A small image classifier, trained from scratch.
Training: soap at rate 0.0025, 9200 steps, batches of 512, held-out accuracy 87%.
Data: 97085 training examples, 48.5 epochs.
Rows from block 6 of a small image classifier, named by matrix and row number. Each number is 50 + 12 x the weight over its row's rms, rounded and kept within 0 to 99. All counts start at 0.
After each channel's rows are labels from the 100 images, of 14848, where the channel reaches its highest value: "top examples" is what is common among them. Only what is clearly more common there than usual is listed. The data: microscope photos of single blood and bone marrow cells.
# r30: branch 2 reduce pointwise conv (model.blocks.6.r3.0.weight, 160x320x1x1), inputs 214-319

r30.16:54 48 73 40 44 45 43 43 56 26 59 28 45 47 49 68 58 50 37 53 46 44 54 63 74 38 56 66 57 50 71 59 23 68 42 41 41 41 76 66 36 47 61 42 51 52 55 65 50 52 68 45 60 47 53 61 65 63 53 56 42 35 42 59 49 48 52 64 40 50 90 67 53 47 69 32 56 43 51 45 56 32 58 60 45 54 58 54 60 37 43 46 50 46 36 60 47 49 40 31 50 71 42 20 56 45
top examples: cell type: plasma cell

r30.28:39 29 55 42 34 53 36 47 39 45 47 56 48 54 61 61 73 48 42 69 47 64 55 63 31 50 27 50 49 46 38 59 65 38 58 77 72 81 38 58 41 58 57 64 42 41 53 24 40 46 45 43 56 55 63 53 59 38 46 24 50 51 68 31 45 64 50 52 56 51 55 48 39 62 56 47 58 60 63 57 42 38 27 47 36 34 61 61 36 43 43 52 55 44 60 54 47 31 39 45 54 49 49 55 51 52
top examples: cell type: promyelocyte

r30.23:68 48 52 61 59 49 37 41 28 42 66 43 60 43 59 46 33 51 35 44 56 61 65 53 46 56 48 56 47 70 71 47 38 52 39 43 36 44 38 31 58 56 59 45 63 48 39 55 66 56 68 55 45 36 57 51 56 45 60 55 44 34 50 47 64 81 53 44 36 44 48 54 54 43 46 38 51 49 53 44 29 41 54 68 68 47 56 65 31 54 53 27 37 53 63 55 58 47 66 41 42 43 53 43 64 40
top examples: cell type: promyelocyte

r30.27:38 40 40 47 52 44 54 85 44 52 48 28 37 66 34 42 59 53 63 47 40 58 54 62 53 74 37 64 21 63 34 51 35 34 48 61 69 38 44 57 68 46 70 38 58 27 25 46 51 58 52 37 44 39 59 51 72 45 47 55 36 53 46 43 48 34 63 39 51 56 71 52 48 41 51 67 42 50 74 48 48 42 61 33 37 37 73 47 47 33 52 49 52 51 36 40 55 33 65 37 48 29 55 50 50 69
top examples: cell type: promyelocyte

r30.95:46 42 48 64 42 48 54 55 25 49 54 58 45 51 45 47 65 42 58 63 59 40 50 54 54 42 53 38 33 63 61 50 63 57 49 59 49 55 54 54 53 46 60 44 38 29 63 65 38 42 53 68 40 74 85 29 53 62 34 45 71 51 55 63 58 40 51 26 55 46 60 43 55 45 51 73 52 54 67 67 64 48 50 55 43 75 54 46 41 44 59 59 82 65 64 67 69 64 46 43 40 63 41 60 54 44
top examples: cell type: segmented neutrophil

r30.155:38 71 66 47 39 45 45 49 41 32 44 45 42 46 60 68 51 36 52 50 60 47 45 48 66 65 40 47 54 58 33 58 34 49 48 44 37 68 47 58 31 47 66 35 55 56 59 63 43 49 31 70 71 38 45 69 46 42 58 59 40 44 48 33 63 53 51 63 43 47 23 34 34 43 47 53 41 74 60 64 40 25 58 59 48 55 42 54 49 62 64 41 54 50 45 33 56 48 64 32 54 54 49 63 29 62
top examples: cell type: erythroblast

r30.94:40 23 71 37 83 49 62 60 38 39 29 34 51 34 35 47 70 55 39 45 51 50 46 41 39 52 70 56 52 42 43 52 40 59 31 30 40 35 70 57 68 59 71 55 49 30 57 73 75 73 61 40 50 52 77 36 45 52 60 56 38 47 53 27 52 54 41 46 57 43 37 52 40 40 62 52 43 44 57 46 67 43 47 65 50 50 79 56 42 37 39 43 29 46 64 45 56 69 41 38 72 58 62 51 43 58
top examples: smear: peripheral blood

r30.135:53 55 61 39 60 48 46 59 66 34 61 41 57 70 65 58 40 53 53 58 32 47 36 64 53 43 49 43 49 63 56 67 43 51 39 34 56 55 34 55 44 44 45 65 51 34 59 67 60 52 47 79 34 51 34 54 70 41 44 74 64 90 27 71 51 47 33 46 60 29 47 47 34 23 43 82 60 29 56 55 56 40 45 36 63 52 55 67 44 57 43 69 61 43 63 54 46 48 45 58 49 59 52 32 42 55
top examples: cell type: promyelocyte; cell type: myelocyte

r30.89:33 36 65 46 30 58 35 55 37 40 45 50 36 48 41 47 53 42 73 52 48 51 50 36 54 65 43 33 75 56 35 53 65 40 29 48 52 38 59 60 68 58 34 48 49 38 48 47 60 47 48 53 50 61 59 49 64 68 38 36 49 57 53 63 55 55 43 54 29 58 47 49 37 53 57 36 60 76 50 41 42 54 74 49 75 53 48 34 40 68 55 53 44 31 55 50 67 40 46 46 51 38 53 52 44 46
top examples: cell type: eosinophil; smear: peripheral blood

r30.123:50 47 47 36 37 43 36 53 46 53 64 38 38 43 74 49 40 39 59 28 49 45 37 42 35 56 53 46 30 67 52 24 39 22 61 34 50 63 40 52 29 58 40 38 56 23 57 54 63 66 33 53 59 55 42 66 54 44 29 38 42 54 52 41 56 38 53 41 47 48 54 54 66 66 42 37 46 71 47 60 53 52 34 42 36 54 47 54 78 61 35 49 68 51 42 60 37 62 43 42 46 48 50 46 44 52
top examples: cell type: promyelocyte

r30.127:39 30 37 36 53 33 64 49 34 41 52 54 36 41 39 47 17 27 60 29 83 39 50 31 66 50 53 26 51 39 62 55 60 75 50 63 46 55 64 61 53 66 63 57 33 57 55 33 51 66 52 52 30 50 68 46 52 56 66 47 40 61 48 69 38 39 44 57 50 64 44 42 50 55 61 50 49 75 52 39 63 66 57 53 43 41 30 14 72 56 66 63 39 39 57 67 46 45 47 52 46 55 37 52 51 41
top examples: cell type: segmented neutrophil

r30.15:59 55 54 69 46 47 58 41 44 57 61 56 39 68 44 47 52 70 33 48 44 61 38 43 46 29 63 48 40 70 56 64 39 49 38 57 71 54 42 74 78 58 44 31 46 44 48 43 39 40 48 74 58 59 46 44 46 43 34 53 60 55 76 49 42 51 61 43 46 42 35 27 42 38 53 62 33 64 47 51 53 41 54 57 48 52 30 57 36 45 45 57 38 56 38 43 73 44 53 61 47 29 53 82 59 46
top examples: cell type: segmented neutrophil

r30.31:60 53 63 62 72 55 48 57 58 55 59 37 61 46 54 59 49 34 50 61 46 57 47 64 57 54 54 48 56 43 44 73 44 41 59 15 72 49 69 75 57 55 34 35 46 52 63 59 63 57 51 39 50 27 49 63 50 46 42 46 46 62 56 41 50 53 43 42 65 46 71 52 38 57 34 55 63 52 58 55 74 43 58 41 52 46 60 50 46 65 48 58 55 37 70 45 54 29 45 48 73 68 45 37 55 57
top examples: cell type: promyelocyte

r30.100:43 61 49 34 62 48 36 58 86 45 45 48 39 37 31 27 39 45 45 52 59 43 49 49 34 41 50 25 63 54 36 43 49 48 81 57 33 43 46 35 49 49 45 54 54 58 57 41 40 36 40 26 62 57 48 54 50 61 42 48 44 59 32 48 62 64 55 44 51 61 63 44 47 85 42 48 50 67 72 36 47 56 47 62 52 44 49 53 34 40 58 44 68 48 32 30 52 61 40 44 32 33 38 56 41 75
top examples: cell type: promyelocyte

r30.41:56 53 59 47 78 74 34 59 54 51 38 45 48 39 31 52 67 57 61 51 54 81 58 36 67 77 70 52 58 49 40 61 48 60 64 47 36 34 44 43 65 41 45 51 38 42 66 38 60 57 46 51 59 56 51 39 84 55 71 42 26 50 57 35 48 50 35 43 90 34 82 58 41 34 39 52 61 68 49 46 55 59 51 38 44 65 31 62 56 39 53 44 35 33 46 50 40 39 27 62 62 28 41 51 36 53
top examples: smear: peripheral blood; cell type: lymphocyte; cell type: myeloblast

r30.14:40 53 36 46 34 52 51 53 59 57 63 42 31 57 38 53 51 64 60 25 75 45 43 48 28 37 58 41 58 48 53 46 72 40 58 74 37 61 55 32 51 48 45 49 51 55 45 61 60 63 62 35 47 35 52 57 34 34 61 73 25 38 51 38 52 33 59 32 48 54 51 41 53 53 55 66 53 45 38 78 65 52 63 53 72 54 33 77 63 53 51 52 42 31 43 38 47 34 59 38 56 33 83 53 62 40
top examples: smear: peripheral blood

r30.112:33 50 45 67 44 47 41 42 43 29 43 40 62 55 51 48 42 28 51 55 46 62 42 57 40 64 56 53 56 51 45 42 39 60 58 40 55 58 62 46 33 48 41 43 36 46 36 67 77 37 63 45 15 47 48 46 64 33 58 46 47 54 50 82 37 38 49 45 59 61 65 50 67 59 72 44 39 50 54 58 45 55 55 61 50 44 27 50 49 49 53 35 59 34 48 58 36 60 49 59 59 67 62 58 64 54
top examples: cell type: eosinophil

r30.91:59 50 55 73 47 68 44 27 75 54 62 29 55 48 58 66 33 58 64 57 63 30 68 44 46 58 51 55 48 60 59 35 48 36 21 48 55 29 39 47 52 31 25 71 44 49 58 42 62 32 53 51 83 39 54 56 33 49 50 47 53 67 55 35 58 45 50 33 74 61 63 79 51 57 56 46 42 39 51 49 55 68 42 65 37 64 44 53 52 53 56 44 38 74 58 45 32 65 57 55 63 59 35 58 31 38
top examples: smear: peripheral blood

r30.75:59 48 46 58 38 69 48 43 75 36 48 52 42 57 52 52 34 51 55 48 57 60 50 49 40 45 40 42 65 56 70 46 25 59 28 39 49 50 48 51 55 63 38 46 31 44 28 47 55 49 47 38 30 51 36 52 55 32 31 26 49 70 46 54 39 67 32 48 52 54 45 72 49 40 63 37 49 49 33 85 33 33 59 47 40 46 47 56 67 49 36 71 41 63 46 71 75 42 35 39 58 57 47 67 46 27
top examples: smear: peripheral blood

r30.62:37 61 42 39 50 58 50 62 73 51 49 41 39 61 61 60 53 61 75 48 48 45 35 50 49 47 53 55 62 37 66 47 54 67 44 64 44 37 66 57 50 66 59 63 43 40 39 34 38 40 54 60 51 54 64 34 54 68 44 34 33 52 38 75 62 54 59 47 42 59 61 53 41 45 30 63 51 52 32 31 36 54 39 45 51 43 50 57 47 52 42 60 27 44 57 61 53 48 58 59 78 35 76 37 68 50
top examples: cell type: erythroblast

r30.143:28 37 51 56 55 45 58 35 28 66 55 52 33 60 59 61 60 50 47 50 48 38 43 46 51 41 56 28 48 34 59 45 51 42 52 47 33 51 50 41 39 34 84 35 35 62 45 65 58 46 51 64 44 55 18 58 40 42 35 59 67 51 89 54 38 58 59 67 56 57 65 42 66 46 59 22 36 61 46 53 46 44 50 61 49 33 61 67 38 60 60 49 76 60 44 39 65 47 43 29 51 37 52 50 41 47
top examples: cell type: erythroblast

r30.139:59 55 64 47 44 45 33 36 50 53 57 26 35 37 57 47 37 49 40 44 69 64 70 21 52 50 53 41 40 55 38 26 45 58 48 41 73 57 46 67 52 33 61 45 36 66 31 51 51 40 67 76 42 47 40 59 51 53 38 39 58 47 35 50 47 54 65 45 47 53 49 61 48 34 50 50 32 57 37 30 57 66 55 57 51 42 61 61 46 64 48 52 44 63 51 50 35 52 53 30 57 26 73 29 46 37
top examples: cell type: erythroblast

r30.0:40 51 42 50 54 32 44 53 53 58 49 56 70 57 35 53 78 36 48 41 47 60 39 43 39 52 45 50 45 53 61 51 59 65 30 59 61 64 78 48 37 49 48 44 45 28 57 47 52 34 56 71 61 41 58 61 54 48 54 62 62 40 47 51 82 46 38 46 78 35 49 56 55 34 48 49 55 31 48 50 56 46 68 58 56 50 26 44 57 47 49 45 37 52 63 26 46 28 38 59 51 65 44 44 59 61
top examples: cell type: erythroblast

r30.80:80 64 58 74 43 43 53 42 52 54 61 73 38 51 59 56 57 69 32 75 43 43 67 65 47 37 59 41 57 50 66 57 56 33 76 44 62 42 65 56 28 63 73 66 52 60 52 59 57 42 62 58 34 40 59 36 45 41 72 50 45 60 41 46 35 49 52 29 62 53 58 24 59 33 58 53 33 47 53 51 48 51 61 56 37 59 57 44 63 28 74 41 73 39 57 26 44 56 55 51 52 58 60 74 40 64
top examples: cell type: erythroblast

r30.114:51 42 57 54 46 55 44 33 42 39 52 40 31 47 53 26 46 61 34 68 54 64 52 57 58 36 59 41 54 29 56 60 54 37 49 45 60 61 52 50 53 44 65 44 32 42 46 37 54 51 46 40 66 57 32 29 55 65 67 53 48 38 44 50 52 43 45 51 28 32 42 22 47 53 45 58 48 66 35 43 45 63 62 31 59 52 48 39 48 42 56 44 54 43 64 43 60 50 46 38 64 63 38 50 23 44
top examples: cell type: plasma cell

r30.96:48 25 39 66 46 36 57 32 44 36 45 78 30 56 49 46 30 39 67 51 46 66 43 50 56 49 55 51 46 41 47 69 58 55 53 51 64 41 46 50 36 62 50 59 62 24 50 50 57 45 50 57 40 45 46 20 43 45 44 56 53 51 46 69 48 47 28 57 76 36 54 55 67 40 37 59 64 36 47 54 24 43 48 50 45 40 65 57 56 57 41 51 38 54 58 45 47 63 44 48 54 37 32 71 44 49
top examples: cell type: segmented neutrophil