config.yaml
horizontal_flip: true
kernel_size: 3
stem: "single"
widths: [160, 320, 640]
learning_rate: 0.0025
merge_dims: true
batch_size: 512
Rows from block 5, named by matrix and row number. Each number is 128 + 32 x the weight over its row's rms, rounded and kept within 0 to 255. All counts start at 0. After the name is the row's rms in percent of the matrix's.
# b520: branch 3 second 3x3 conv (model.blocks.5.b5.2.0.weight, 80x80x3x3), inputs 10-14, a 3x3 kernel for each
b520.9 101 [106 112 144  93 125 120 147 111 149 137 157 120  81  90 119 136 175 101  56 143 157 176 137 150 153  97 183 131  93 128 131 144 133 123 196 120 111  90 137 109  96  89  94 154 115]
b520.10 099 [ 71 124  78 140 183 161 118  97 142  96 142 143 127 130 131 115 130 121 108 160 120 199 153  76 120 101 102  78 140 184 153 156 170 164 120  94 117 165 225 142  78  82  66 157 161]
b520.11 101 [182  72 163  78 149 140 156 122 115  70 113  87 147 132 118 151 144 121 148 135 144 123 157 102 136 117 129 137 151 157 155 124  99  94 161 146 104 102 178 104 138 114 143  92  99]
b520.12 095 [108 135 110 169 117 116 127 128 103 120 115 175  83  92  86 142 156 106 104 203 157 165 126  95  70 150 100  93  73 142  69 120 139 113  89 191  73 154 103 149 100 106 115 128  66]
b520.13 098 [103 155 127 153 132 176  94 115  78 138  91 147 142 118 129 122 136 110  79 183 127 111 156 184 131 162 133 111 182 155  84 110 129 110 112 174  95  79 132 128  72 132 132 134 137]
b520.14 104 [173 121 115 131 118 126 114 130 145 148 103 154 106 131 140 140 174 119 133 140 135 129 131 150 151 141 129 107 154 125 143  94 155 143 115 141 123 133 144 123 145 142 116  90 118]
b520.15 101 [ 82 171 174  79 170 121 153 195 131 133 157  91 108 154 123  85 166 143 156  97 123 138 142 112 127 151 149 126 113 148 140 115  98 156 152  89 211 147  71 137  83  84 145 198 171]
b520.16 100 [137 145 153 105 220 156 105 124 106  87 176 126 105 157  91 145 164 122 149 126 110 133  29  85 106 150 174 133 139  90 160  87 125 102 177 109  82 125 104 103 182 147 133  79 128]
b520.17 102 [114  88 127 141 137  50 149  77 146  90  99 134  93  52 169 129 106 123 121  97 148 193 101 145  83 119 147 118 114 104 164 115 165  98 106 228 116 125  86 142 155 147 101 112 143]
b520.18 101 [161  65 135 102 134  83 162 191 110 115 124 119 159 138 161 116 108  90 142 132  67 168 139 111  92  90 145 139  70 132 107 138 169 172  83 122 162 157 131 135 148 166 167 132 123]
b520.19 106 [150 113 134  99 148 186 113 145 123 101 114 196 116 156 122 135 106 153 121 177 180 107  94 103 100 163 139  66 134 119 119 134 116 169 142 179 127 143  98  98 120 155 112 162 138]
b520.20 099 [121 149  87 101  88 141  88 185 120 111 147 109 168  82 132 108 100 152 151 131 131  82 142 109  83 142 145  98 147 135  83 157 141 126 227  98 130 128 106 122 123 132  52 170 127]
b520.21 098 [141 148 155 121  98 190 149 133 131 112 123 168 158 165 165 154 117  97 185  84 174  87 102 143 175 141 140 114 102 162  85 115 168 121  70 167  80 161 133 143  89 157 147  86  77]
b520.22 101 [196 132  80  92  60 119 105 156 124  87  80  86  80 145 121 172 145 165  85  87 160 151 145 115 102 156 131 146 134 129 145  92 140 118 147 114 117  90 102 122 110 203  96 103 119]
b520.23 101 [153 158 114 205  91 200 104  78 135 116 138 181 105  77  92 101 194 169  96  63 117 185 168 136 156 160  65 250 101  86 149 118 158 202 133 100  44 169 100 100  87 173 158 131 128]
b520.24 099 [139 155 174 140  79  96 114 119 118 130  53 165 132 160 124 152 159 183  96 127  97 172 115 204  89 122 150 162  98  80 130 127 192 115 168 133 162 137 129 113 125 105 103 133  98]
b520.25 093 [ 84 115 131  73  97 161 103 175 192 160 172 132 159 127 116 148 155  84 127 173 128  90  95 137 134 111 157 114 128 129 165 155 177  87 137 132  98 138  96 100 136 136 122 153  84]
b520.26 101 [110 101 120 140 125 108 131  91 157 167  82  82 155  89 156 118 154  84 125 111 118 139  63 150 159  94  77 128 112 106 125 112 109 102  89 131 171  87 138 129  98 117  87 139  82]
b520.27 098 [152 159 182 185 107  98  69 135 121 126 110 136  75 147 147  88 118 137 114 152  90 125 200 109 122 199 137 134 142 124 122 152 121 103 118 137 107 159  78 136 122  74 135 137  61]
b520.28 093 [224 188 166 177 129 117 108 111  95 115 113 135 135 158 178  97 110 113 153 129 111 132 123 171  65 136 135 150 107  98 130 111  90 170  94  96 167 119 169  60 105  67 139 127 101]
b520.29 101 [132 184  83 176 137 251  86 121 121 145 104 114 100 103 156 132 153 144 144 128 182 151  79  91  85 102 128 119 180  88 105  93 133 113 135 192 139 133  95 204 153 134 125  65  71]
b520.30 102 [120  95 113  92 159 159 122 136 149 104  80 140 133  94 208 136  88 146 114 162  80  95 119 118 133 164 104 150 124  97  99 116 132 108 131 110 109 153 117 156  93 124 108 140 144]
b520.31 100 [106 135  97 135 142 167  44 211 110 112  91 124 140 128 171  96 172 159 122  81 174 121 198 146 118 141  86 143 104  87 180 140 118 143 143 150 148 100 134 154 120 116 121 145 166]
b520.32 111 [196 159 143  90  85 135  92 138 183 133 103 138 141 109  93  96 125 213 154 107 143 119 126 127 108 141 123 128  98 153 145 142  93  67 116 156 103 151  55 126 108 128  69 151 189]
b520.33 106 [199 106 135 113 180 125 126 121 142 135 134 161  96 136 105 101 112 115 124 195 105 120 117 115 193  90 199  98  97  99 167 121 177 144 133 136 151 126 114 149 147 147 143  85 144]
b520.34 100 [ 93 111 125 129 146 119 101  82 141 114 114 165 105 105 135 133 140 122 175 106 104 136  84 159 105 108 165  79 159 143 148 147 106  74  97 119 177  80 102 101 163 209 124 142 151]
b520.35 103 [122 119 136 140 138 131  74 197  94 125 149 127  98 188 125 117 102 109 175 179  68 139 172 141 122 129 148 106 158 123 133 127 145 146 107 156 154  95 124 115 111 124  98 129  93]
b520.36 092 [141  75 117 107 129  85 116 151 123  83 139 163 116  89 170  65 148 144 125  95 166 123  89 115 138 108 149 170 115 179 145 137 110  94 169  96 143 133 103 131 128 105 120 148 121]
b520.37 100 [114 118 103 150 138 136 107  99 141  76 113 145  85 179 177 191 154 117 101 136 140 167 194 113  70  98 143 116 192 105 118 115 134 101 147 105 101 165 156 161 119  88  54 120 122]
b520.38 097 [181 115  79  86 122 181  73 140 143 189 178 183 135 148 137 128 133  67 105 100 137 165 177 119 161 122 102 120 123 107 101 153 113 125 150 133 165 106 109  45 121 117 186 162  89]
b520.39 103 [138 141 121 155 121 161 103 150 125 111 161 148 121 128 148 162  66 134 143 163 109 135 106 102 168 157 115 107 143 108 139  99 138 111 131 118 116  83 117 138 122  84  88 146 106]
b520.40 099 [159 106 115  94 115 155 137 126  81 134 138 108 132 160 169 140 106  93 105 116 160 154 104  97 165 130 136  75  66  61  92 131 146 181 140 166  65 123 115 139 112 102 137 124 144]
b520.41 102 [ 73 148 149 215 143 119  89 151 149 106  72 154  70 106 110 116 113  66  77 115 175 156 123 110 109 138 138 118 130  46 217 103 111 128 140 134 163 143 140 149  97  90 135 110  83]
b520.42 094 [125 100  91 141 139 131 149 130 127 154 161  80 157 182 142 114 129 109 115 116 106 223 131 126 118 178  98 115 118 123  95 177 155 145 200  95 102 110 141 110 103 108 147  91 124]
b520.43 104 [103 122 180  90 158 104 151 152 117 136 118 168 129 138 142 110  94 111 130 124 106 132 143 174 118  99 174  85 143 209 132  89 224 118 127 108 123 161 190 105 134 178 112 132 108]
b520.44 096 [ 96 195 109 116  94 100  91  95 121  97 153 156 134 128 173 126 123 178 121 122 178 157 246 168  60 110 186 193 133 185 136 101 114 140 140 155 103  78 104 123 152 144 122 136 146]
b520.45 100 [134  84 102 109  87 137 107 146 134 164  89  83 172 145 137 163 142 134 155 149 141 123 134 102 182  93 142 124 132 116  98 149 114 153 103 110 148 114 157 141  59 132 145 116  82]
b520.46 099 [114 192 139 107 117  61 165 144 130  82 134 149 163 135 116 138 121 104 158 160 127  70 151 105 144  68 157 137 144 104 162 117 139 157 125 122 155 112  65 133 151 160 143  92  87]
b520.47 102 [ 86  87 153 130 169 140 146 121 148 161 115 109  70 110 126 167 101 139 167 120 139  94 108 115 166 163 114 138 161 152  46 114 131 150  99 102 122 126 130  63 191 166 174 122  39]
b520.48 105 [124  86 168 133 141 118 156 108  97 185  96  52 184 122 102 177  89 159 120 115 160 105 126 213 132 140 205 148 123 129 131 142 185 153  93 135 102 131 126 153 134 132 142  87 169]
b520.49 096 [101 121 108  94 123 105 151  92 146 122 146 128 118  96 111 177 144 158  92 107 128 106 151 169  95 131 130 115 189 112 124 149  95 142  76  98  92 113 111  91 121  93 145 134 203]
b520.50 107 [167  79 121  83  72 166 162 119  92 170 103 132 164 133 134 116 132 111 138 106 142 215 117  85  94  97 168 182 111  99 146 182 105 112 101 141 127 185 106 131 118 116 121 202  67]
b520.51 092 [151 201  66 122 131 104 132 121 110 154 138 121 148 133 142 145 106 149 140 104 104  44 107 133 170 161 202 111 136  50 136 104 111 114 176 168 145 138  59 176  55 107 146 155  74]
b520.52 101 [112  93 115  96 106  85  91 149 140 148  87 174  90 119 177  84 163 101 170 161 108 146 141  69 143 173 119 133  74 154 120 146 166 121 120  82 160 132 124 149  55 151  93 101 203]
b520.53 104 [104 150 153 102 130 169 176 101 130 114 111 149  87  87 167 198  96 181  93 162 134  92 151 116 156 164 113 136 117 119 102 148 121 127 128 138 160 179  87 121 135 157 107 100 172]
b520.54 101 [ 95 105 112 103 142 136 137 101 136 139 135 106 140 132 114 144 123 104  86 231  79 132 215  68 107 117 176 120 190  83 107 129  98 107 156 151 143 129 123 150 130  96  87 103 119]
b520.55 099 [ 78 136 118 168 149  77 160 152  71 106 118 168 107  99 132 172 166 129  70 193 178 111 161 119 123  82 143 197 139 124  57 167 102 135  98 117 115 143 114 157  91 120 140 122 114]
b520.56 094 [127  99 187 125 103 160  89  98 127 182 134 184  61  99  60 126  84 119 173 178 113 126 201 137 138 125 166 139 152 104 117 145 110  84 112 156  95  85 118  95 187 175  82 140 167]
b520.57 094 [164 169  99 120 110  76 180 105 136  96  68  96 183 111 134 125  98 136 124 131 125 107 130 134 105 156 107 127 161 101 190 128  81 132  91 132  95 156  77 154 116 115  85 139  75]
b520.58 099 [146 135 112 157 147 183 133  91 140 139 161 129  69 180 141 120 153 118 134 157 122 141  79  76 153 174 130 153 110 106 127  93 134 198 117 149 132 111  73 130 152 101 172 111 116]
b520.59 107 [ 96 159  92 151 127 134 107 167  97 177 150 135 100 146 127  93 166 194 146  94  53 197 172 117 119 130  97 120 135 118 131 134 131 140 128 116 113 149 158 126 136 150 146 120 126]
b520.60 098 [151  99 138 123 119  89  73 128  86 160 104 127 163 147 116 110 213  32 152 119 103 154  76 121 180  84  77 113  93 122 106 112 123 148 118 107 130 109 119 144 106 159 106 107  64]
b520.61 092 [118  85  42 128 105  78 117 130 142 120 149 125 103 156 157 108 112 167 170 104  71 113 143  83  86 161  59  94 115 109 139 187 123 112 220 126 147 178 145 118 104 116 164 156 119]
b520.62 099 [140 110 151 129  80 159 101  89 145 148  62  94 166 113 151  96 154 142 121 104 144 118 121  85 114  91 157 116 125 102 128 127 171  47 103 132 112  75 126  88  38 127 141  93 195]
b520.63 101 [132 126 137 135 127  65 149 180 173 120 131 188 120  97  53 150 116 141 148 130  42 129  97 151 126 128 116 138 175 171 102 113  70 180 119 125  84  84 158 104 154 148 156 123 117]
b520.64 108 [103 126 136 104  75 134 155 153 109 131 128 135 110 149 133 119 115 107 137  84 146 183 127 124 143 137 116 174  79 122  89 149 131 137 135  80  80  89  47  98  83 155 103 174 156]
b520.65 100 [143 136 152 151  84 155 130 120 146 162 104  93 109 133 140 151 141 118  85  83 121 164  79 111 167 209 175  74 158 107  87 122 136 133 146 112 147  57 128 139 138 142  85 105  95]
b520.66 104 [ 93 192 159 136 134  92 166 138 120 133 147 152 108  79 142 170 135  95 115 135 118  79 108 128  97 133  98 135 157 152 143 114 149  85 102 180  93 123 116 156 127 109 123  98 118]
b520.67 095 [181 126  91 166 146 116 104 145  73  99 153 147  62 117  96 139 160 147 136 166 149 162 138 152 107 198 145 145  82 128 121  86  64 107  83 116 147  60 132 116 122 132 152 151 108]
b520.68 100 [148 174 118 129 162  85  81 133  84 125 150  57 113 124 160  94 123 201  81  88 142 154 179 151 151 170 130 113 121 111 165 104  80 211 149 104 116 177 113 102 131 108 140 140 133]
b520.69 100 [ 61  71 139 120 114 105 122 103 136 152 140 141 131 138 161 110 111 140 135 135  93 117 156  80  82 160 151 147 147 142  95 111 127 109  74 129 185 127 120 151 162 172 136  67 148]
b520.70 100 [106  81 161 144 136 165 144 127 171 128 116 166 113 106 145 133 141 124 160  97 210  93  90  71 156 130 105 156 125 103 117 115 120 160 152 140 143 143 126 129  75 209 167 123 139]
b520.71 101 [146 106  97  68  95 151 106 170 117  85  95 120 116  97 125 106 181 172 132 101  71 173 141 196  84  92 144  82 148 120 108 155 136 135 200 118 143 108  67 160  77 107 125 157 105]
b520.72 104 [157 209 102  96 139 125 117  64 164 129 143 139  98  89 102 131 165 122 140 111 103 161 113 121 121 132 125  99 197 155 135 109 171 111 100  97  42 141 169 102 167 115 200 142 144]
b520.73 108 [105 134 137 134 131 180  98 127 212 106 144  82 113 138 124 133 130 192 111  85 138 121 139 116 114 146 148  88 182 118 112 255 148  77 171 138 115 124  77 111 128 128 132 148 114]
b520.74 102 [129 100 107 147 128 118  77  93 162 201 102 181 121 121 122 108 120 105 114 103  72 141 180 118 120  91 133 134 149 125 140 127 152 143 113 145  94  80 125 109 138 184 141 177 114]
b520.75 098 [151 120 103 125 174 137 145 103 111  94 126 189 177 106  92 159 131 144 139 156 124 160 161 138 105 139 109 130 142 110 151 117  91 176 123 151  92 134 146  93 147  88  67 149 140]
b520.76 099 [171 141  81 187 186 108 177  77 112 115 129 178 141  92 117 142 103 173 122 139 106 102 156 146 105 136 114 137 134 129  99 107  87 173 140 139 132 125 199  92 100 101  86  93  60]
b520.77 097 [111 129  98 174 167  92 130 129 111 137  87 135 177 147 147 106 101 101 114 140  85  56 142 116 160 149 139 106  80 112 205 108 101 142 112 164 154  86 148  95 101  80 105 131 158]